A small image captioner, trained from scratch.
Training: adamw at rate 0.0025, 8400 steps, batches of 64.
Rows from block 3 of the text decoder of a small image captioner, named by matrix and row number. Rows with one number belong to one neuron. Each number is 500 + 25 x the weight over its row's rms, rounded and kept within 0 to 999. All counts start at 0. Numbers have three digits each.
After each neuron's rows are labels from the 100 texts, of 14976, where the neuron reaches its highest value: "tokens" is the input token at the peak. Only what is clearly more common there than usual is listed. The data: photos with spoken descriptions (Open Images, Localized Narratives).
# fc1: MLP up (decoder.blocks.3.mlp.fc1.weight, 768x192), inputs 168-191
# fc2: MLP down (decoder.blocks.3.mlp.fc2.weight, 192x768, transposed), outputs 168-191

fc1.762:506520545511508466555507497518511477504481552522487478509485491462527492
fc2.762:469488489522478499513498519512501504522521486508491504474467458475541470
tokens: "few"; "are"; ","; "see"

fc1.248:482493487505483493505569492513480472476504510493514499548483512490542528
fc2.248:545459490513493516534493501530454512452534507514534454529543521543464493
tokens: "group"; "mobile"; "picture"; "we"

fc1.406:525496508520557505527508472506499492485490543518504476529501501469477483
fc2.406:497488490511527501521505520511500525555514562505504460510504512523528511
tokens: "motor"; "the"; "a"

fc1.457:496504471501563490493472528543497442466553539469482505518456499551519521
fc2.457:487507472488480526498501481499462468476465460492516505513455492493484503
tokens: "wooden"; "standing"; "some"

fc1.322:474575489489478493501525493514463440517539539518494475488533510521492491
fc2.322:515497466473509541482480526537499501518480515489531494469479448509518511
tokens: "see"; "and"; "are"; "few"

fc1.675:473487478494524465522535516495486473493506513489505471545493527482520485
fc2.675:512433533506502491513455546434519511509512480511468535512532463508500493
tokens: "standing"

fc1.269:498470504493498469488501478514468450484527517494473547520508518531514552
fc2.269:496496498471501539489485539480487524495547468494476502501455470539472494
tokens: "the"; "are"; "a"

fc1.401:520532478516522486502534472521482492479524532441499500533480486535508522
fc2.401:521502497456466508493492470473478526511523523494542480529475510497501507
tokens: "wooden"; "one"

fc1.231:505495520483495515520498464517503434502465469499470506504501505496511521
fc2.231:470487452479460492472473502521522507516489534499562503508459520447524455
tokens: "taken"

fc1.346:560466512499469479536520486521465480506505564493510462500512490487519484
fc2.346:495495521502504502511499528453482536499499488512543523495472494509524477
tokens: "few"; "with"; "and"; ","

fc1.74:435529481524499454502531541535495473528532582491524518525503508496512511
fc2.74:500496474470538549533499540531511522496531470494523475480482490539468505
tokens: "is"; "there"; "it"; "also"

fc1.227:508487511546523457494545535510508524470556525529535479494492504477545505
fc2.227:498506483474523493541494466522494507492483484467502541504511535508488466
tokens: "<end>"; "i"; "mic"

fc1.73:533525512488458503525479532532469517500476517451507494522477497458506480
fc2.73:528469567502497484520504535494543476520487502540480557491528533516473508
tokens: "taken"; ","; "a"; "water"

fc1.723:513480504492547454507455472529515471483504546465478472542478522494466496
fc2.723:506522528505439524507495516495488553542535503465533508492463477530513498
tokens: "many"; "we"; "few"; "other"

fc1.476:517502495445486494497486449548499456479521529498504482516507435487549562
fc2.476:482515505533488504504537514464526515473528516498473474472526547521458531
tokens: "."; "some"; "few"; "many"

fc1.534:505510510518435488450553483507496499487502499492473504545483499518498502
fc2.534:514538513494503495529502534470480480519475493465522489483485490468525473
tokens: "can"; "outdoors"

fc1.307:534535531472490505519475478531514458528508526483458472517490477500499509
fc2.307:515497503481493470499504464516476476498486544473460537517550524486500467
tokens: "."; "see"

fc1.242:480507502490497494478530545498501505511507529488466484508518547556539503
fc2.242:496516498555525518515499503519519478518528468487520457479503495479509469
tokens: "are"; "on"; ","; "of"

fc1.575:502480498490504517502526469513497485509536512464500509511476530480534516
fc2.575:490513488499495521563460521473517517513484509541496533546527528514517485
tokens: "taken"; "present"; "item"; "flying"

fc1.240:504488489454523496506508460453517520490524522531505515549487536508491547
fc2.240:493492506572510509500518480522489496527502501495478490516506495468489512
tokens: "standing"

fc1.703:498518497495510483516508485511449475486530549468497484489498464502503477
fc2.703:456501492535520474525471456498477495522478495487492538528467495464477449
tokens: "people"; "who"; "them"; "persons"

fc1.41:486505499455475525489513461502480497490520484453525544513530521531527522
fc2.41:471510464447557536513513503532475477510511548515504539504525483469490496
tokens: "people"; "are"; "the"; "persons"

fc1.508:477488467517484464538499517492478495490526521450502478511474510484487532
fc2.508:464520501483542459500501523491516498525489489533542486517467512530499525
tokens: "wooden"; "iron"

fc1.234:508554477508524520485524473494494517485473562507516493544503459471492520
fc2.234:514493480461456489492502503481535480486469534503512507493504507506525496
tokens: "water"; "people"; "."; "men"

fc1.420:500499452512501525499531494500547475505503483475537513521528490553485520
fc2.420:459544501453520486483478516495469493453491487551483501517516516482462455
tokens: "are"; "is"; ","; "a"

fc1.691:538482489492507500508511498444478509460515577490485520549526548479521542
fc2.691:499506495486513547543471459519531494480552466470490480525461484535469473
tokens: "color"; "wooden"

fc1.563:507512547474544463501495502515451484466485515529493474499477500454541522
fc2.563:507560530520479490515482476491504500486488532504477486498504492470528471
tokens: "foreground"; "front"; ","; "person"

fc1.272:480495497505456498480464527504477518490543512516486494492474488520521522
fc2.272:509482487513530456478481504489529512491482494506498489512528473483505500
tokens: "."; "standing"

fc1.387:478496488477554491523502492508511476501506483515460498501511515519514512
fc2.387:517486493470491525508482464494485527505501505510538512542475539481488494
tokens: "grass"

fc1.596:470480486492462503529499471515492538496544515483509501559465514526527485
fc2.596:511483490518491513524512467484509492478493478491467483506472528499525510
tokens: "see"; "so"; "glass"; "holding"

fc1.62:507482465499469494518478482513505483474517518510532509503539511486500502
fc2.62:493483473521511479458543506523524483495474477496498500479483497529526507
tokens: "on"; "the"

fc1.66:478562565529505475457506519538497523500555509496501544517489523515499496
fc2.66:506543514530511497504482531477490518521504476496464503459485539482547481
tokens: "on"; "there"; "the"; "a"

fc1.193:479488490524465491543565522496484471480487545448445492578505510482500554
fc2.193:508556488475529499522504483523511485480493497520501476535473536447499491
tokens: "color"; "colorful"; "colored"

fc1.173:546537494520507487508453461521472482507516480463489486544482470525505506
fc2.173:500532450512471512479494534477486531466484531544503532513523501482479498
tokens: "there"; "we"; "t"; "persons"

fc1.562:460529492471483487523544502478523481503523537507496467499508504481497503
fc2.562:513496528561480535443482501522523480518528475484506494531469537520515454
tokens: "sky"

fc1.692:469472448504498496496487497531503555483501550524476472511484494512529519
fc2.692:462442473482494483499513475475499522498517537457497493507478490462496489
tokens: "grass"; "."; "on"; ","

fc1.705:496531481508503497480478510490513545533520516478504504499479479488496539
fc2.705:494508473474538492463506516495510512498477473496467538485478508550533512
tokens: "i"; "with"; "there"

fc1.305:502511500486490458514506486532487509499502525516518478481491505487485510
fc2.305:520521539496476507521550458559473546503475519548523487532503489473485475
tokens: "the"; "over"; "can"; "."

fc1.16:481520461456524469564456498450522515449490524503451504486532506542488489
fc2.16:528491509505516565511445505505543524521518454457537484424510490486505511
tokens: "can"; "."

fc1.672:511478494466493495505506492496494507525518517503496542473496521549540497
fc2.672:482469487490481519506513531521487463454495531531505507506526460500486507
tokens: "on"; "to"; "is"; "at"

fc1.266:516517489469516481450499491503500523490491495556509508509499444492516538
fc2.266:491491492487477506471468507533472496495538520522493507480514471530515497
tokens: "taken"; ","; "the"

fc1.741:500510501508494505494495481518483536482566519454523523501501486474493455
fc2.741:513487507489513496508481458506485505515453489536518542471470455476476509
tokens: "a"; "the"; "and"; "of"

fc1.753:497481499544509418505544546507508493484543499505511503502515566516521534
fc2.753:520510497452477493512497494501504506475454528469491505507470467522520495
tokens: "can"

fc1.355:495476484511482475521504486494491466505521514483515509516529463527497510
fc2.355:507502512521539498490516545479511519507469502506531519475516550427499524
tokens: "sky"; "at"; "side"; "there"

fc1.166:511460485509496509512528502487474487451510489518538525512466520506487525
fc2.166:479504473546507475510564492529501510488523495423515490497500506512482540
tokens: "center"; "middle"; "on"; "left"

fc1.702:517553467479525456530501484485474463488532505487497499512499512484505486
fc2.702:472485532489464495454496516428522483527496495467515519490497476515494505
tokens: "image"; "."; "that"; ","

fc1.356:532506498489517503499481466490463537471490521479518460523482481481532505
fc2.356:527498550535541509539523480516504491510481530481501514518497527491509477
tokens: "there"

fc1.141:489521496531469457489496517538509443498505514485502467482473496475570543
fc2.141:528510521507503480533526502527534550476527544459461506515519481493503517
tokens: "are"; "and"; "see"

fc1.529:504493543495511515505469506547480487493489527522456500528485526474528489
fc2.529:500427471507483479481500482507497510533522526532525491477500474488498550
tokens: "and"; ","; "-"

fc1.304:465503491477514477532495530492469500442544515557450520530500545503516520
fc2.304:509502482502528489511445539470482504511466513479494509436538481476495498
tokens: "the"; "on"

fc1.207:486484496468479484499562465466505482479483531514458513512497508485514545
fc2.207:502511485496494491534511503540511519523516553520460501484490503497519488
tokens: "see"; "standing"

fc1.556:463501491517452456514502484465475461466544480499491502464518531454532512
fc2.556:501530495459489479495491507489535484536487515534519525498504471472516494
tokens: "see"

fc1.666:489514488497498477476518505500486498513491537524482463505486476512511575
fc2.666:486512472489492498498511493488514489537536480466489498474478497472491501
tokens: "taken"; "to"

fc1.561:475544442544486508500498489500508486508504526553482486490491527514500509
fc2.561:481477495523485488467514522503455523480488566538485476517535526464485522
tokens: "the"; "person's"; "human"; "person"

fc1.158:527495489459543500544483479526469524480530518478476496527464511499495497
fc2.158:482482501485504449489526531498432463499473505521496489509505518484511503
tokens: "sitting"; "standing"

fc1.471:524473458484496444523483484503490499463510553489506488464465491461515528
fc2.471:482468502500515533496489485523531473508534505483500523536539533483479485
tokens: "color"; "glass"

fc1.77:515498511471545481490476491547505498518490536470486520512497503502497528
fc2.77:462500484471493502492518508493508485512479521459481515490549505498502517
tokens: "i"; "watching"

fc1.103:478486453488519496452533454471455505503527492497514513503500498469529538
fc2.103:538456526545466465514494473474475521507503510488506527566489497469519513
tokens: "is"; "observe"; "with"

fc1.189:495516507478528485501530479531489527530501521516532479515496507470527511
fc2.189:480492525483478502519509513493558552495498503504495477504531463507469488
tokens: "standing"; "over"

fc1.95:467496488467476492501522521487481502476530533466500501481492536524549504
fc2.95:506492469469499479524512501532514514511525463504480511473464464521460514
tokens: "at"; "on"

fc1.405:498468409495498484488504477460509506476503504463518493554497511477494502
fc2.405:453521531483528498497481481485516479499499518528496533469515498523541480
tokens: "a"; "is"; "one"; "color"

fc1.110:459533495516493457477530515452507478478500514556472499491501490493519495
fc2.110:498508523532534559532538539519534512504491481505482492480521534471490517
tokens: "on"

fc1.114:535535478510497476537468483455493506487508502502517514479471526513521500
fc2.114:508478489519449484520521469528482504514545489485527494509486528506435509
tokens: "."; "there"; "sky"; "who"

fc1.286:535500473519533489485528537494435511517498516474496478498519497523508521
fc2.286:513506501499503483502474520513525492539490520526513490495524439511475529
tokens: "can"; "."; "above"; "front"

fc1.626:542521550544496488557503476520527474473505493462496483487498482529515511
fc2.626:489528500485542494518507489493431514498465525498520519510493521488509505
tokens: "<end>"

fc1.506:488539502436523522540527511470451432492489522492477480524494495513563514
fc2.506:507477522568468508502495503495466509561583511518487484453538452467529464
tokens: "some"; "two"; "present"; "of"

fc1.388:516482497493471489523481497521477483458518499507567520531527507533505486
fc2.388:454516481496518496530523528528509500498504469515443537487519470432487533
tokens: "see"; "can"; ","; "a"

fc1.341:528484464496497495513506492539494514482496563478508457522499437503493495
fc2.341:481508518483520475475486508462462491487459522488499507499478533510505490
tokens: "some"; "a"

fc1.726:470507497458474450509513497530525484481529541523503476542480515526530541
fc2.726:490495506449496514513475522497498471529504514509481477470508461568511488
tokens: "can"

fc1.397:507472463454467482486475499467497500485527530527457469507518484471497479
fc2.397:512513504538497485465518510467526511504523488450467501457547436524501510
tokens: "."

fc1.505:511502469462473498477479489506444502503535509468504514513545507488477481
fc2.505:486544456473537519523510487514515524508482569525508524485485503488506495
tokens: "sitting"; "standing"; "person"

fc1.205:513480504494554485500464523517494483505484514522464519497521484471532497
fc2.205:468480518525492520492528538489498504493497504515511490485520492475498505
tokens: "and"; "standing"; ","

fc1.688:495520486462497488498530466493451485475540517454437486491488486511541492
fc2.688:548554482502498501443510484523478542517518549471508500491517472492477482
tokens: "standing"; "<end>"; "sitting"; "i"

fc1.491:486497490491548460473507461533509487528494525505489478512467558522511521
fc2.491:507471495517509531546500512455470486530484532525511533485565523519524507
tokens: "we"; ","

fc1.442:552472507520490529465474481518474453518513469494501526505490508524487545
fc2.442:482500483475535509481492478506496525523481479520476484491515472494492512
tokens: "i"; "board"

fc1.46:502494499505464501548513488507463503495504534479472493484472482510523509
fc2.46:511533479489540473503524504482499491478515511471468475467515481471472529
tokens: "sitting"; "."; "lying"; "vehicles"

fc1.300:522498459518447486500475515505505521515522524494491513537476517525509515
fc2.300:483474530451512515525478544476467513504543483457503518488511469478437540
tokens: "at"; "of"; "to"; "behind"

fc1.598:511493515481481471536497493508497493514534490474467476541511503474539501
fc2.598:500471512521513529481482498434498510511507500502497498464522488519453492
tokens: "sky"; "we"

fc1.608:500477493528512493514530516542489453525506491485460514501491504527551502
fc2.608:501541474447494501514479490495482532442497460536501482502495510492511520
tokens: "water"; "swimming"

fc1.71:491495441510571452501525499524466492521501507510513471529479481469553512
fc2.71:527470528517492516490473517535470472530534490492508510517483514548496484
tokens: ","

fc1.243:516551458499475467514524463509521501473493550490491470534494487500485474
fc2.243:493462469503512518554491532447477481466456497523487559521496527497522469
tokens: ","; "."

fc1.647:502519500475470487519463487522478552522505465525487505507513515472507575
fc2.647:526504476499493572504490504494506532518463478484474534509511531500527538
tokens: "is"; "picture"

fc1.664:465530495463523482528509521496477490477521503522485466514506515496514513
fc2.664:475462480515494473472499517512514481481508474535491492491499470454492505
tokens: "see"

fc1.708:524482507517495458514469514513501471518499515480481477534480504481514527
fc2.708:488502513472484452494475501580494460517500497475495478512443473487458469
tokens: "some"; "many"; "few"

fc1.171:504498484512472472510514509481495479506553502504509484486483482517532501
fc2.171:485516522540508468454482535485528514529503470504466529484498445444461475
tokens: "see"; "on"

fc1.329:524535491481510493512519536514506452491456537512478476481499502523483486
fc2.329:539516457458501566518477472495496508492538515490503535482514495528479461
tokens: "."; "taken"

fc1.579:504503511515525476518441528459474483447518511466448477507492530469533516
fc2.579:480486486526506500532547529467477530518483519467492519501503508484507523
tokens: "standing"

fc1.756:493550455489518504512487505493473490486521519512493507498526529496524495
fc2.756:500497561478448466489528456505506530501490493459498525517484489544496517
tokens: "on"; ","; "see"; "and"

fc1.455:525489484565504466513502527474499495476541507431513522536466469484579543
fc2.455:499524507527501501461532526524468472504487478519526543491471496465465464
tokens: "water"; "wine"; "green"; "white"

fc1.740:528515529527505521479475450512488438457523487472451494484501523554545507
fc2.740:487500453484473478504481488523496490503515474517511520509499499496459519
tokens: "standing"; ","

fc1.226:503487466510427498509480480507520459518533525521482518546519491495547513
fc2.226:486550471487487423522527474488536549488508507488517493504519512467495488
tokens: "color"

fc1.531:444492501506507486468522492467508427466498498487495502506497528475508494
fc2.531:476503504499475517508526476451480521475484481470460500493528516511499491
tokens: "image"; "him"; "them"; "bottom"

fc1.70:518564553483533478513508525547509517446510501524473504496535536458527531
fc2.70:516457495511527507549486541559538492526513518455498474501454455534531518
tokens: "a"

fc1.430:510509540524489500532499507484478508498518520474496557463536462481503502
fc2.430:464497480443545466494489484514530494506479537514461526516460497478489480
tokens: "there"; "covered"

fc1.408:495480465447481528500432470498520463476490525505487478527488505503523526
fc2.408:458525475544528433475532508509521474502500509504499515487543523540510493
tokens: "some"; "the"; "and"

fc1.643:512518528547508499460507510502477467524503553536500505496455481515492553
fc2.643:522514505470513494468519468517471529478518511546527493511510496445468535
tokens: "there"

fc1.613:484528495493497486494496524522491474487498516493505483504497466508539537
fc2.613:511480481484466483511493548496514532546514507501479550492511496494515517
tokens: "can"; "wine"; "drink"; "guitar"

fc1.542:491456511501506493479512516483516485452528513459506519524470518478546510
fc2.542:534495523522508496466491524522478440532537510526493490474513516470495478
tokens: "water"; "a"; "car"; "wine"

fc1.515:500495481490510503493447468500496478475509471493505494493506511505513491
fc2.515:451483499477453544505554510516501504524480508533474503507495511521515502
tokens: "image"; "table"

fc1.398:483489475564467483512515470500501484522523523504511500516529511454512527
fc2.398:508509493484480479493464490478476490477465493506521453483513474500476506
tokens: "sky"; "ground"; "we"; "dry"

fc1.297:505517441505502520473498488496472495478536530459493535541518519482506470
fc2.297:485513541513488510476524521521488495540512505456530516523478556503467492
tokens: "grass"; "i"; "road"; "center"

fc1.6:536512454525499460491504504520460490460514519510467501495471508512513476
fc2.6:502478496526530511475527505532525528495547502478499489477498514489469487
tokens: "some"; "there"

fc1.559:514502515496515477563479477495497483432541577475511509516503489504556497
fc2.559:485488510518545516491460487529537498520503501537482496472486518485554444
tokens: "observe"; "see"; "a"

fc1.296:464513511496442466533555505519440479476531503522435496520517511545491501
fc2.296:533476463496526500451486502505525516497511521483462482497545473532503499
tokens: "can"; "the"

fc1.543:482510478465498495555488461464459492488514540455510536520500471521512502
fc2.543:500466501482456534545458500500502510489525469490504521518480512463537528
tokens: "of"; "can"; "<end>"

fc1.26:545481503489515485531483493475448473495511513514563495507520551491574502
fc2.26:494508523469467534464500483559457448481446474540489485480489499500488460
tokens: "the"; "are"

fc1.686:482470468489518497534519484467477482504528507471452502456519529461513489
fc2.686:509515463524504542511520493512460505521485509451508523472512497491503521
tokens: "side"; "."

fc1.113:497532522492528481502505479489504459476502507507482534512519500480512540
fc2.113:511556448543521492509450448528519507526442497454547553517471487481472447
tokens: "wooden"; "color"; "and"

fc1.177:528504526507478460503480484506475512472550482498509491520523470504539482
fc2.177:508523500499477498507537463454486456529480533510479528473532488507489476
tokens: "at"; "on"; "towards"; "to"

fc1.67:478535480528506469436496506501508539498503480466500506530512497486534492
fc2.67:473515566495548516511526519524482523500510525487563521499551510527497484
tokens: "there"

fc1.435:452481418484511452539496498506527509446514518476515510514506485456482543
fc2.435:509497489526505495493519494508462462481474506505473493511504494468519512
tokens: "wooden"; "glass"; "colorful"; "color"

fc1.443:476493482469478516510496525511513509457500539451442493531502457504506514
fc2.443:482494569497496499556499524493530482529500449479445517509471494499478507
tokens: "color"; "sitting"; "standing"; "clicked"

fc1.267:544495495520553519502504489488477456475498507476481548503499529479514505
fc2.267:511487499521511543488508505502473496492488472507481517527518544508538482
tokens: "we"; "is"

fc1.88:511528407494521505517530476487503497543489508481488497509500512495497489
fc2.88:537495520468531539524478491501517500464502473490513500499520514483480473
tokens: "side"; "right"; "left"

fc1.17:494523489530444472520515473505459483452508483530495517499523498484559505
fc2.17:496476529464556454489485496518527529554516496541467490492482523463499473
tokens: "observe"; "see"

fc1.655:534523506516485486510505500490495442493464524514480486517505493499516518
fc2.655:477513514508484479486492519574518508523514503491488463500477504534502520
tokens: "few"; "some"; "can"; "of"

fc1.458:460506543477519466504480482466496481518480540503498514496481535497520502
fc2.458:554465493531506566495547505535516529478507500490519501550484478495507507
tokens: "of"; ","; "backside"; "table"

fc1.713:490493505526508462519483506463447493476520522476518491522496475477498547
fc2.713:541509482480514545465521495501490477536498494506517480520483499483455509
tokens: "image"; "it"; "<end>"; "there"

fc1.249:448494533489490440472501494482440453495487524504496491511479455513506522
fc2.249:490483464517520524479484501488541491471511466531548483485503466459488507
tokens: "on"; "houses"; "buildings"; "green"

fc1.379:538533471463481478500490498515473478483553521465516492464510499493499499
fc2.379:529468505505504493509506545493503493513467496516491488503526529523485525
tokens: "<end>"; "image"; "it"; "sky"

fc1.198:471547497530486472541462494478507456450534506482483514490486486512495476
fc2.198:497449529490468491505442532427485496483519485498501514480469475497456486
tokens: "of"; "there"

fc1.76:478505510472568483484528489491503504465517502454509518488501510520532527
fc2.76:499487479486511515541490495488516500507474487470472524483509504518520484
tokens: "i"; "a"; "and"

fc1.646:503497471501542451497495489499452494496463512503469493508489482448446512
fc2.646:511511483502438497481500530508515505530527445502544534523489505479516493
tokens: "there"

fc1.451:531531488510535485520488494476491479482470550493465511492516489504526531
fc2.451:511482466529488514512504490521489513529486518498495497506517509522536502
tokens: "standing"; "."; "sitting"

fc1.244:547497471504482492540501491522458481481562530494520507512521447477551526
fc2.244:521498514476512456481517488474519463463464488516534510450480519464489463
tokens: "is"

fc1.43:507506461503509482514475485513488441515496518527481500492509484538492496
fc2.43:502488529529486536493510495512511478515539501503509510481486478475477463
tokens: "."; "and"

fc1.676:526478512534537451561510499498481446488528536507522465538507526515506528
fc2.676:502496496493494525492465516541527562489538511514488507481507464500531475
tokens: "many"; "some"

fc1.161:466500456493517500468503495531508492513527486517529508518520501517545512
fc2.161:497552495476507497502430498531507528520526474480494509478465494506496493
tokens: "are"; "were"

fc1.325:473499481520479484511467444509520478528529531507449500510471473543446517
fc2.325:457491487470526498467508502494483509475454461505473498484520501484462502
tokens: "sky"; "can"; ","; "sitting"

fc1.3:545509469490535502524493483473484524468532488485485521561451537442479513
fc2.3:506517499473484499471497552493523536504488568497518486484525464487442525
tokens: "center"; "this"; "view"; "depiction"

fc1.687:519499494517496530503455452486500492496516483488503547475488484523502465
fc2.687:461534522538516493530508503467530482497475505520540498459546521506493485
tokens: "i"; "in"

fc1.496:487499530522468475479503498529488524514506525507546550480500511551511517
fc2.496:486507479494523510489497465495469477538542510481508496523463510506490520
tokens: "taken"; "we"; "an"; "there"

fc1.316:521535490441483497494465479527500530512510547447503495528488482531551503
fc2.316:523472478520500491497481519462479471470519509491472451472480533473499522
tokens: "wooden"; "a"; "and"