{
  "encoder_arch": "swin",
  "model": "image captioner",
  "dataset": "photos with spoken descriptions (Open Images, Localized Narratives)",
  "train_examples": 101725,
  "image_size": 64,
  "crop_scale_min": 1,
  "horizontal_flip": true,
  "translate": 0.06,
  "color_jitter": 0.2,
  "tokenizer": "word",
  "vocab_size": 4585,
  "encoder_norm": "rmsnorm",
  "encoder_norm_position": "sandwich",
  "encoder_activation": "relu",
  "encoder_mlp_ratio": 4,
  "encoder_head_dim": 64,
  "encoder_fused_qkv": false,
  "encoder_bias": "all",
  "encoder_qk_norm": false,
  "encoder_parallel_block": false,
  "encoder_inner_norm": false,
  "encoder_patch_size": [4, 4],
  "encoder_conv_stem": true,
  "encoder_depths": [2, 4, 2],
  "encoder_widths": [48, 96, 192],
  "fusion": "cross_attention",
  "label_smoothing": 0.1,
  "decoder_width": 192,
  "decoder_layers": 6,
  "decoder_norm": "rmsnorm",
  "decoder_norm_position": "pre",
  "decoder_activation": "gelu",
  "decoder_mlp_ratio": 4,
  "decoder_head_dim": 32,
  "decoder_fused_qkv": false,
  "decoder_bias": "none",
  "decoder_qk_norm": true,
  "decoder_parallel_block": false,
  "decoder_inner_norm": true,
  "decoder_positions": "learned",
  "decoder_cross_attention_every": 2,
  "decoder_tie_embeddings": false,
  "init": "kaiming_normal",
  "residual_init": "scaled_by_depth",
  "optimizer": "adamw",
  "lr": 0.0025,
  "beta1": 0.8,
  "beta2": 0.999,
  "eps": 1e-06,
  "grad_clip": 3.0,
  "steps": 8400,
  "batch_size": 64,
  "epochs": 5.3,
  "lr_schedule": "linear",
  "final_lr_fraction": 0,
  "warmup_steps": 420,
  "weight_decay": 0.05
}
Rows from block 3 of the text decoder of a small image captioner, named by matrix and row number. Rows with one number belong to one neuron. Each number is 128 + 24 x the weight over its row's rms, rounded and kept within 0 to 255. All counts start at 0.
After each neuron's rows are labels from the 100 texts, of 14976, where the neuron reaches its highest value: "tokens" is the input token at the peak. Only what is clearly more common there than usual is listed. The data: photos with spoken descriptions (Open Images, Localized Narratives).
# fc1: MLP up (decoder.blocks.3.mlp.fc1.weight, 768x192), inputs 112-139
# fc2: MLP down (decoder.blocks.3.mlp.fc2.weight, 192x768, transposed), outputs 112-139

fc1.58 [126 138 118 111 121 158 139 158 124 126  93 146 143 152 135 154 143 117 118 119 112 184 144 131 134 169 117 107]
fc2.58 [142  92 122 142 115 153 175 127 113 129 123 150 127 133 135  93 149 117 156 131 168  79 125 115 149 128 144 135]
tokens: "it"; ","

fc1.544 [106  98  66 143 148 167 171 173 148 147 152  99 150  92 182 129 113 110 153 158 156 146 127  98 113 146 135 151]
fc2.544 [113 105 165 152 127  95 126 135 108 169 120 158 139 130  77  85 156 121 120 118 191 103 140 142 116 126 149 154]
tokens: "it"; "."

fc1.436 [126  96  70 139 172 148 143  92 144 113 109 116 119 155 159 120 146 145 154  75 121 144 139 136 103 124 182 152]
fc2.436 [130 120 136 132 118 137 144 129 134 154 107 103 101 121 145 168 117 139 112 129 122  87 177 130 117 110 104 128]
tokens: "table"; ","

fc1.712 [157 130 116 106 108 196 127  87 141 101 156 108 141 119 132 125 175 125 103 101 106 144 164 144 102 135 116 100]
fc2.712 [136 132 130 143 156 142 106 120 113 131 126  82 127 102 103 140 126 141 125  99 135 126 140 105 154 144 123 116]
tokens: ","; "it"; "and"; "we"

fc1.147 [170 136 130 165 133 166 127 174 128 143 136 124 151 174 141 129 120 161 105  99 129 126 150 122 102 117 124 100]
fc2.147 [135 162 119 131 120  90 117 122 113 170 158 137 128 113 121 145  63 115 129 130 161 138 132 144 127 146 137  93]
tokens: "a"; "one"; "white"

fc1.360 [141 125  92 147 149 119 134 153 118 103 153 169 133  87 138 100 161 146 117  72  93 147 148 121 131 138 114 123]
fc2.360 [ 86 138 119 142 169 124 128 110 140 146 147 122 141 149 132 111 120 125  89 158 108 119 116 109 145 105 118 156]
tokens: "clicked"

fc1.196 [129 154 141 102 128 161 166 153 135 117 117 134 183 132 152  79 133 148 105  70 113 141 134 149 136 128 124 132]
fc2.196 [143 141 100  84 128 119 149 130 150  88 142 117 120 116 110 119 130 139 116 160 136 122 118 159  79 129  87 118]
tokens: "a"; "one"

fc1.511 [109 114 138 123 112 112 191 107 136 115 111 109 168 130 135 130  89 105 120 165 106 128 119 135 135  79 141 161]
fc2.511 [111  88 101 116 166 186  89 131 126  97 148  96 125 134 105 152 101  83 112 140 116 181 129 139 142 105 134 131]
tokens: "a"; "."; "see"

fc1.741 [122  93 112 111  97 142 167 161 155 122 136 141 134 103 148 124 110 136 149 124 120  81 150 136 104  77 182 135]
fc2.741 [105  97 123 180 151 121 127 130 162  86 104  75  92 110 118 131 107 146 156 143 117 131 118 113 133 113 129 107]
tokens: "a"; "the"; "and"; "of"

fc1.340 [126 134  57  87  94 163 149  96 129 117 138 132 124 134  78 105 102 137 100 107  97 127 137 169  85 111 154 105]
fc2.340 [137 114 115 118 148 113 115 162 128  85 171 126 158 167  98 165 138 144 171 120 103 147 157 155 103 172 115 119]
tokens: ","

fc1.434 [151  83 164 180 139 135 185 142 112 156 154 123 128 122 105 101 143 137 120  98  83 116 128  94 104 106 109 104]
fc2.434 [134 163 127 119 157 154 122 159 100 104 125 137  56 150 119 143 122 157 148 128 141 183 141 138  90 161 118 116]
tokens: "it"

fc1.669 [128  69 113 104 141 111 115 120 122 112 160 120 136 113 162 149 109 155 142 137 128 124 131 123 131 111 134 161]
fc2.669 [119 162 142 124 166 133 139 159 128 115 135 132 105 145 117 116 138 170 131 119 181 128 153 169 136 184 155 153]
tokens: "it"; "and"

fc1.606 [112 142 117 134 125 112 136 156 108 116 153 135 120  50 118 125 105 165  92 161  93 147 131 121 142 158 132 163]
fc2.606 [104 138 143 117 153 130 130  97 123 108 116 106 100 179  65 130 102 119 180 154 105 117 122  99 109 111 135 133]
tokens: "clicked"; ","; "an"

fc1.317 [ 82 132 110 131 114 133  99 114 106 107 173 123 152 122 146 167 134 152 140 131 108 142 121 118 130 127 127 141]
fc2.317 [143 134 152 115 117 115  97 111 120 124  44 123 137 137 142 136 142 153 124 115 178  82 138 128 115 109  87 147]
tokens: "of"; "."